From a checkpoint of a small text-conditioned image diffusion model.
Training: normuon at rate 0.017, batches of 128.
Data: trained on regions of photos with short descriptions (Visual Genome), 3.3 epochs.
Rows from block 2 of the denoiser of a small text-conditioned image diffusion model, named by matrix and row number. Rows with one number belong to one neuron. Each number is 500 + 25 x the weight over its row's rms, rounded and kept within 0 to 999. All counts start at 0. Numbers have three digits each.
After each neuron's rows are labels from the 100 images, of 14976 (inputs lightly noised), where the neuron reaches its largest size: "strongest on" is what is common among them. Only what is clearly more common there than usual is listed. The data: regions of photos with short descriptions (Visual Genome).
# gate: MLP gate (model.blocks.2.mlp.gate.weight, 480x160), inputs 0-79
# fc1: MLP up (model.blocks.2.mlp.fc1.weight, 480x160), inputs 0-79
# fc2: MLP down (model.blocks.2.mlp.fc2.weight, 160x480, transposed), outputs 0-79

gate.316:552498533511468556558498537482484468481500523492497536469516479470533492493497535457491473537515462460484505509497537517541497516459516509496503523538508490504488467491493522491498496519479538471483507473502523473500427530540493471469492524
fc1.316:494496490521498465472510499516521501552534505497477479507519493496486483465496477542501526457505521472496518528522468553430505491511440483466507501476497540529490467508501489510472502463546486551510476489520480545476549491483490519510520459
fc2.316:510494519489501537519467536508492481486479486513538545446529496491508488508527506481507508538486491494499510491497526515517502478459564476544480496503491488469516524505472513495513470534457505463516499515496509480524464523529536501463500551
strongest on: text has "red"

gate.107:547501516520500542540507515508554533508519437536544556508503501502499522502490539526483494444487484487465520506497506488490496512484519511493477472511451484469470490495534523482499483470511512514528500464552514493490503518524484468504432493
fc1.107:535487519506477493492479478496489521485511455492517457536476522489471537524515519508479504487492476518518481480480518499531503511479462496497499502501520505451452546476524519492512502499496474527532512544547538511517559466489504574473517452
fc2.107:493529450467525512512480508508523537518545455499533521523501503522537526478503513487495503466486498490498490501470512471498474478502495472495504500494463500451516516484542518473517519492515458521531513525537557490481523506561488515501440485
strongest on: text has "red"

gate.95:500501471480512511497474482496565475469510457494483515507514493500493493499541473484484492508514472524467509526485481501468435478472489508525500499497543513461524511488508518489513510475459529505521489520503479460467523478507457487495547529
fc1.95:488512508509509539471470509485525446459473510482457508492504514491489504473550478492489481508520499517475514505481501473508464474484501480534506508484542525475510516493529504481501503510451555532539543509513457484459483519474478503490538521
fc2.95:484520531482518479508476486516525467522503477514486485479516491489472483479515518518460514540486488516483469459495511471496458485444509467524500484481506504494527515448512501477510508480501507502458519564526492497477523470463466509478531493
strongest on: text has "white"

gate.8:516513533519501522508481526503484465494492502499518514463544462477513499449524485458502505521482494479513530478488505547515526502496486463506501503519517504489516498525467469512495461473479499477504499451508466464510498495573511492488560469
fc1.8:525482467475536474506528484486503511516521552508485522500533503549503513478487503550488510545497546505464484506483543471469502533513541512513522450486507520467476506468479507544498500491498509507497508524502532506491452506460458455521497515
fc2.8:486492527499467519520465506526491432506510514491506516477477484460539519563484457484492515487479479529507457474529525528475506461496467540434513496499468508492480516519501518470456507510515532465470541483488490491506515507539520567507535487
strongest on: text has "red"

gate.302:470469543496513530505482501519513498479528468494529524505519530521474485509514477465527462517515507497450494462496520548512492512497475505510493528487465508537530512554460488493507495544510475471523494493479517486461465541502524520469484543
fc1.302:504471520479513484488520541520535502481455471506503507472482551508476468515493489547498486484517504496502514480502484498488474459514540516533481495460465520477517465525530519507513564530454504492493513517500564478540468521522511449526488525
fc2.302:520501524484504491495452498561458517490562484548545542501478493501482489509494504488496489495463496509483471479516478501523470493513492477502503548522511498527515517517467519472513489529515484475500495518524512488521516446527508529478472601
strongest on: text has "red"

gate.125:503501466506450480510499502498538471497497430508476473551460502494487505538498510503514479522518478463480511479546491539440485467517494526533481526489485508516536493545479499471446500529495501479505488482514473485479450490505470491469527474
fc1.125:461541499455472495522513486527474511478507480528538500493494531505479487520474515499525550487469524524497516453504503492486521498531511481470500504480493491512542479508512449485497546546494477497483468555510515490499500499510507505562459476
fc2.125:501517498511451497483493523506510509494494499510535540535467509515458540534495523522513523513483493495506550450479441516491548515485511508488481566475478507471536511509485503466485492504499513472502498468531470499518470469503525474511458515
strongest on: text has "blue"