Weights of a small text-conditioned image diffusion model.
Training: normuon at rate 0.017, 5200 steps, batches of 128.
Rows from block 4 of the denoiser of a small text-conditioned image diffusion model, named by matrix and row number. Rows with one number belong to one neuron. Each number is 500 + 40 x the weight over its row's rms, rounded and kept within 0 to 999. All counts start at 0. Numbers have three digits each. After the name is the row's rms in percent of the matrix's.
After each neuron's rows are labels from the 100 images, of 14976 (inputs lightly noised), where the neuron reaches its largest size: "strongest on" is what is common among them. Only what is clearly more common there than usual is listed. The data: regions of photos with short descriptions (Visual Genome).
# gate: MLP gate (model.blocks.4.mlp.gate.weight, 480x160), inputs 80-159
# fc1: MLP up (model.blocks.4.mlp.fc1.weight, 480x160), inputs 80-159
# fc2: MLP down (model.blocks.4.mlp.fc2.weight, 160x480, transposed), outputs 80-159

gate.206 090:509520425483473512470537526424590506489432499511485473500456479468412483456456504510480552488548507493458477480570393494498488551459422527489505436596531530474502484457526468556484530519515556517515498537436561461530508520448542493592541467
fc1.206 091:508443540529553473585527470562490487433509490497526477592458456494462470419518518542546448568441551574456480518509492524526473494518502576511520522474535509499477514563538565491528436438545485472509464499462452489481514503485480497501499463
fc2.206 080:448458601449514495456462482464501471502458555530516516460490445504547537454458436591433495448495489464483473501521529474493553496478529459523455437473427453491503472536430455496452417449446512487482508451494508526506470533501510556490493471
strongest on: text has "red"

gate.144 115:461517578582532539502469463493508490491577540547505510535464587516518446462543563451453531464494565544483485480493538529483541562546511488472537549403455456509430475446520486586525511521537490436529535478510463458498456574479504448514503601
fc1.144 102:491486476539477553570512502543513478496575501534534529489529511550507506481522431458496482524466498506493470449439570542488623508451487523502462563487491461452453472450550490532525510552594540485541530459521528464482470550476558444518522560
fc2.144 108:570469483474468500461509560503548466521521511518517435504515493511442524440478488489533465523513536517425581481446424575487481532530451502502424523512479553493492462487554503521531535548497530445526493548486502491489517477526487585513511423
strongest on: text has "red"

gate.329 081:541440448402534514610430524453506395518520472547431540525527424476496427508480597565524509551504429535586556537514510489538564516474460529521483449487495538498483502490436471502449582510538490517474523516528491496506604505493479551493510486
fc1.329 089:521499533517481451479514510531445527469528524578535449507522456578471536443465426558538544500508476485504505505513422536536475498518475412457534468494520556546510550453437520469531472441486496447495516534570523497564505452510471525541517488
fc2.329 097:521522475539538475510474577488532407487515518524506574535508563474565536531520495481425498510530501472437517490521432478529482505433601497528459580468509563533475493492449442517551555474549543518490522466564530512454518512540593479465528512
strongest on: text has "sky"

gate.65 121:537457576561426477537505506504429569500505469448503489432438547495555466483523538470570539522518513554490517522526472536480441452524499515482489421514441576540453497544570546512522414538495518441508558478508504472459464515553421529494525482
fc1.65 090:416475516456523496456523507521522493537547548501563506545462519490483474506540495494461504537495456494516508443409558446529542518522476479488427530479510442516530435432467451526469569487530483532467514482435533577580520519501538472526521487
fc2.65 078:470448542519439489609488506495518558436473500461505540492525518477521535486511502508539509519526517534532486567474454511521466416477470541395463468462456524508455452459514523532471462564480548442468584515514534578473513448505459440585571584
strongest on: text has "red"

gate.327 086:476485515504499493556509504543564463414575485528511546425557423490493492487595450539443467525462435505457484482543481550486467577535453497547510485517530492497430449488519514482455470534476506458509490524494474475562481531485435507494444503
fc1.327 083:564522530568544511492534491542460496474480441547459493488534543493532475605542509504480521575520524481506527565491451530413498488486426429512510418514506489474472485507510459501481408530485440502476513480507515450557607551481536481477474446
fc2.327 106:484504455484509483525511486483428516493510443470528446537482532423454563496452541474494488556567473538521551490463589488475463490532558551465557534528470562558489505529401456500594510499560445528452585503498479495499446463501496515519574533
strongest on: text has "black"

gate.354 089:451477468509518532489458512496509426537513474477481543559439499452427536480423552457543511488512442442416474501538411454497528585493506455487499499542497530512446476475509452527494533489524537477547461541488452571534523538532514497506511538
fc1.354 097:515458485473503459488472537554552467507537473489596485510522503506463369406503562555545506551441507550531550523564489411494475484535569469536541537516487496566518459553515531535547521522480459537448500507562422484519489498472478518477472467
fc2.354 055:486491504490475493466469495543526457473522525517548464536624449468450444531479545552549446530499521490506437480501519400479550455506481507528453440515481488523490479516484477443437508486541455454465508467538473503485479451471457468559574489
strongest on: text has "red"