Rows from block 4 of the denoiser of a small text-conditioned image diffusion model, named by matrix and row number. Rows with one number belong to one neuron. Each number is 500 + 40 x the weight over its row's rms, rounded and kept within 0 to 999. All counts start at 0. Numbers have three digits each.
After each neuron's rows are labels from the 100 images, of 14976 (inputs lightly noised), where the neuron reaches its largest size: "top examples" is what is common among them. Only what is clearly more common there than usual is listed. The data: regions of photos with short descriptions (Visual Genome).
# gate: MLP gate (model.blocks.4.mlp.gate.weight, 480x160), inputs 0-79
# fc1: MLP up (model.blocks.4.mlp.fc1.weight, 480x160), inputs 0-79
# fc2: MLP down (model.blocks.4.mlp.fc2.weight, 160x480, transposed), outputs 0-79

gate.144:409538531497456498577469497456492433561484463469483535491503440443529499461473509473474466437539487540475597488500469486500498488523525516468486403500509496492477497471529492547533479509461537515453508431549492513508408469519466490519574495
fc1.144:432534539491475474532467526486482457553474535441519589465473448484487455476462472499499525522556482573469537482505467498502504518423471503469512404483534482423483426492544544552558488523474495453439481466455464531581403545534552489542463530
fc2.144:474509496543500535493530529475531529506510528560530471550468502478473538530562459505545507512507481463511488414423450459503545557471481482488588544494471543374469397499558493502437486564602465458517424502472575554467516538504504545489517574
top examples: text has "red"

gate.329:479445557528468470506520502528460469488481532452441531505508419500502500457439539464520455490507485540542461527516473489504496485504489442519576482493484530500484443425479421514536490455490491478530514534477558449500501560498448515499574543
fc1.329:540538472551586485509512495455433515468487532493497529505459431546502503521514465593439474436458522424446456450500534508512491580462461469579489492455468525538517494528492513451496596536549547517489389555494543541467472591501505475448493503
fc2.329:532450513518507501496435488499527500497543475569454519471523469494494428502409500528465569486559463477488483481544573558566419562476453510481447483522507453476519547493514481518515503416409470433520439536489523471470463472530459506486429473
top examples: text has "sky"

gate.206:537481472529461464489515531548499428508590534520574525503493525526557423486485535480445474487492538468498460464477461560498521482501569518482501561495434542502501530497438463421543519527478464463572457479528543529501552459559546523515509563
fc1.206:481466520470488437512557401475476515577447483515426430478544478564475529537551449530517502469494454489544466479515516450443571525506461542518520456512509412435456432485522516570502529468552497527449495473483568535541533542448462547580523491
fc2.206:518549542399504550440463495581444534511577503525458462517499532488479500530461515479516531446458527486527538486511541527449494488547477520453583507542474503515492433398504483431544486513466520500524478470484468465504482463506449374560462568
top examples: text has "red"

gate.65:484535525515532475530490492556525597488452572517497506508518477432429546454449585428486515472479506425477464550509468531572529549536483517520482538474499474541516528519575444441488452522527468466516521484484506478465583522516543499441469472
fc1.65:561499465508488514503549511414450475550557472469499478582443506518526549508511471554470537476567528542531499393539465509436537514477464540489463496502583482465488513473509438512496574505483607526458522467475455512513428418526416511520569477
fc2.65:523512493472506506540522520477415576491489551456537517512483514457462556470465493454426492497519536465545514485568426519477516559553447492496445508449523468516563508490538455505507495532564501514448579510495436452495459436491485453485458483
top examples: text has "red"

gate.327:528549487464521462439443449470495584517511426465452520554481534499437449497594523523526510504508488466421514458533520575501491462495479530473475534521461478576566450503530478530491511542548585552494540564518531501503521427453522525520573582
fc1.327:430609505516490503586520530479554532513467462461452487527489533533533426472498474572489546444531537433441529439546477543473492500458473567478445519513591490500489425513530472494541554528500482463536450515448482481451491493473492525461495479
fc2.327:531433482497511533520484493539544478429489492510446480445533490526509524471472530497521473504520537451543508520489495390436414525561536503500425466470510492518457599499481455512477498399505494478434439506529480519522483475538569559514499548
top examples: text has "black"

gate.354:532546500581490520469469514543405481485533530531488562526498536543589455500459494494543460465553509414491486483504445396494548447469572550532501551459509493536464465467582428472475472473539529478519501477449538509521434505492526491541538594
fc1.354:516489481479517542510521499567539598519450416497362434414531524439522514526513499517511477458472477486470519497508496471456549498468474533473547540491524519498479442466502516562469521478521435477489452510531508516460497442544503555552513549
fc2.354:523494497404541454421521464565484585529561506515405442466578422480482518556557524458479509499464501521503463543517440494484516480474499490410548546476478510501517502465430500533447469504549524452506513435554537579564558512519540469506493526
top examples: text has "red"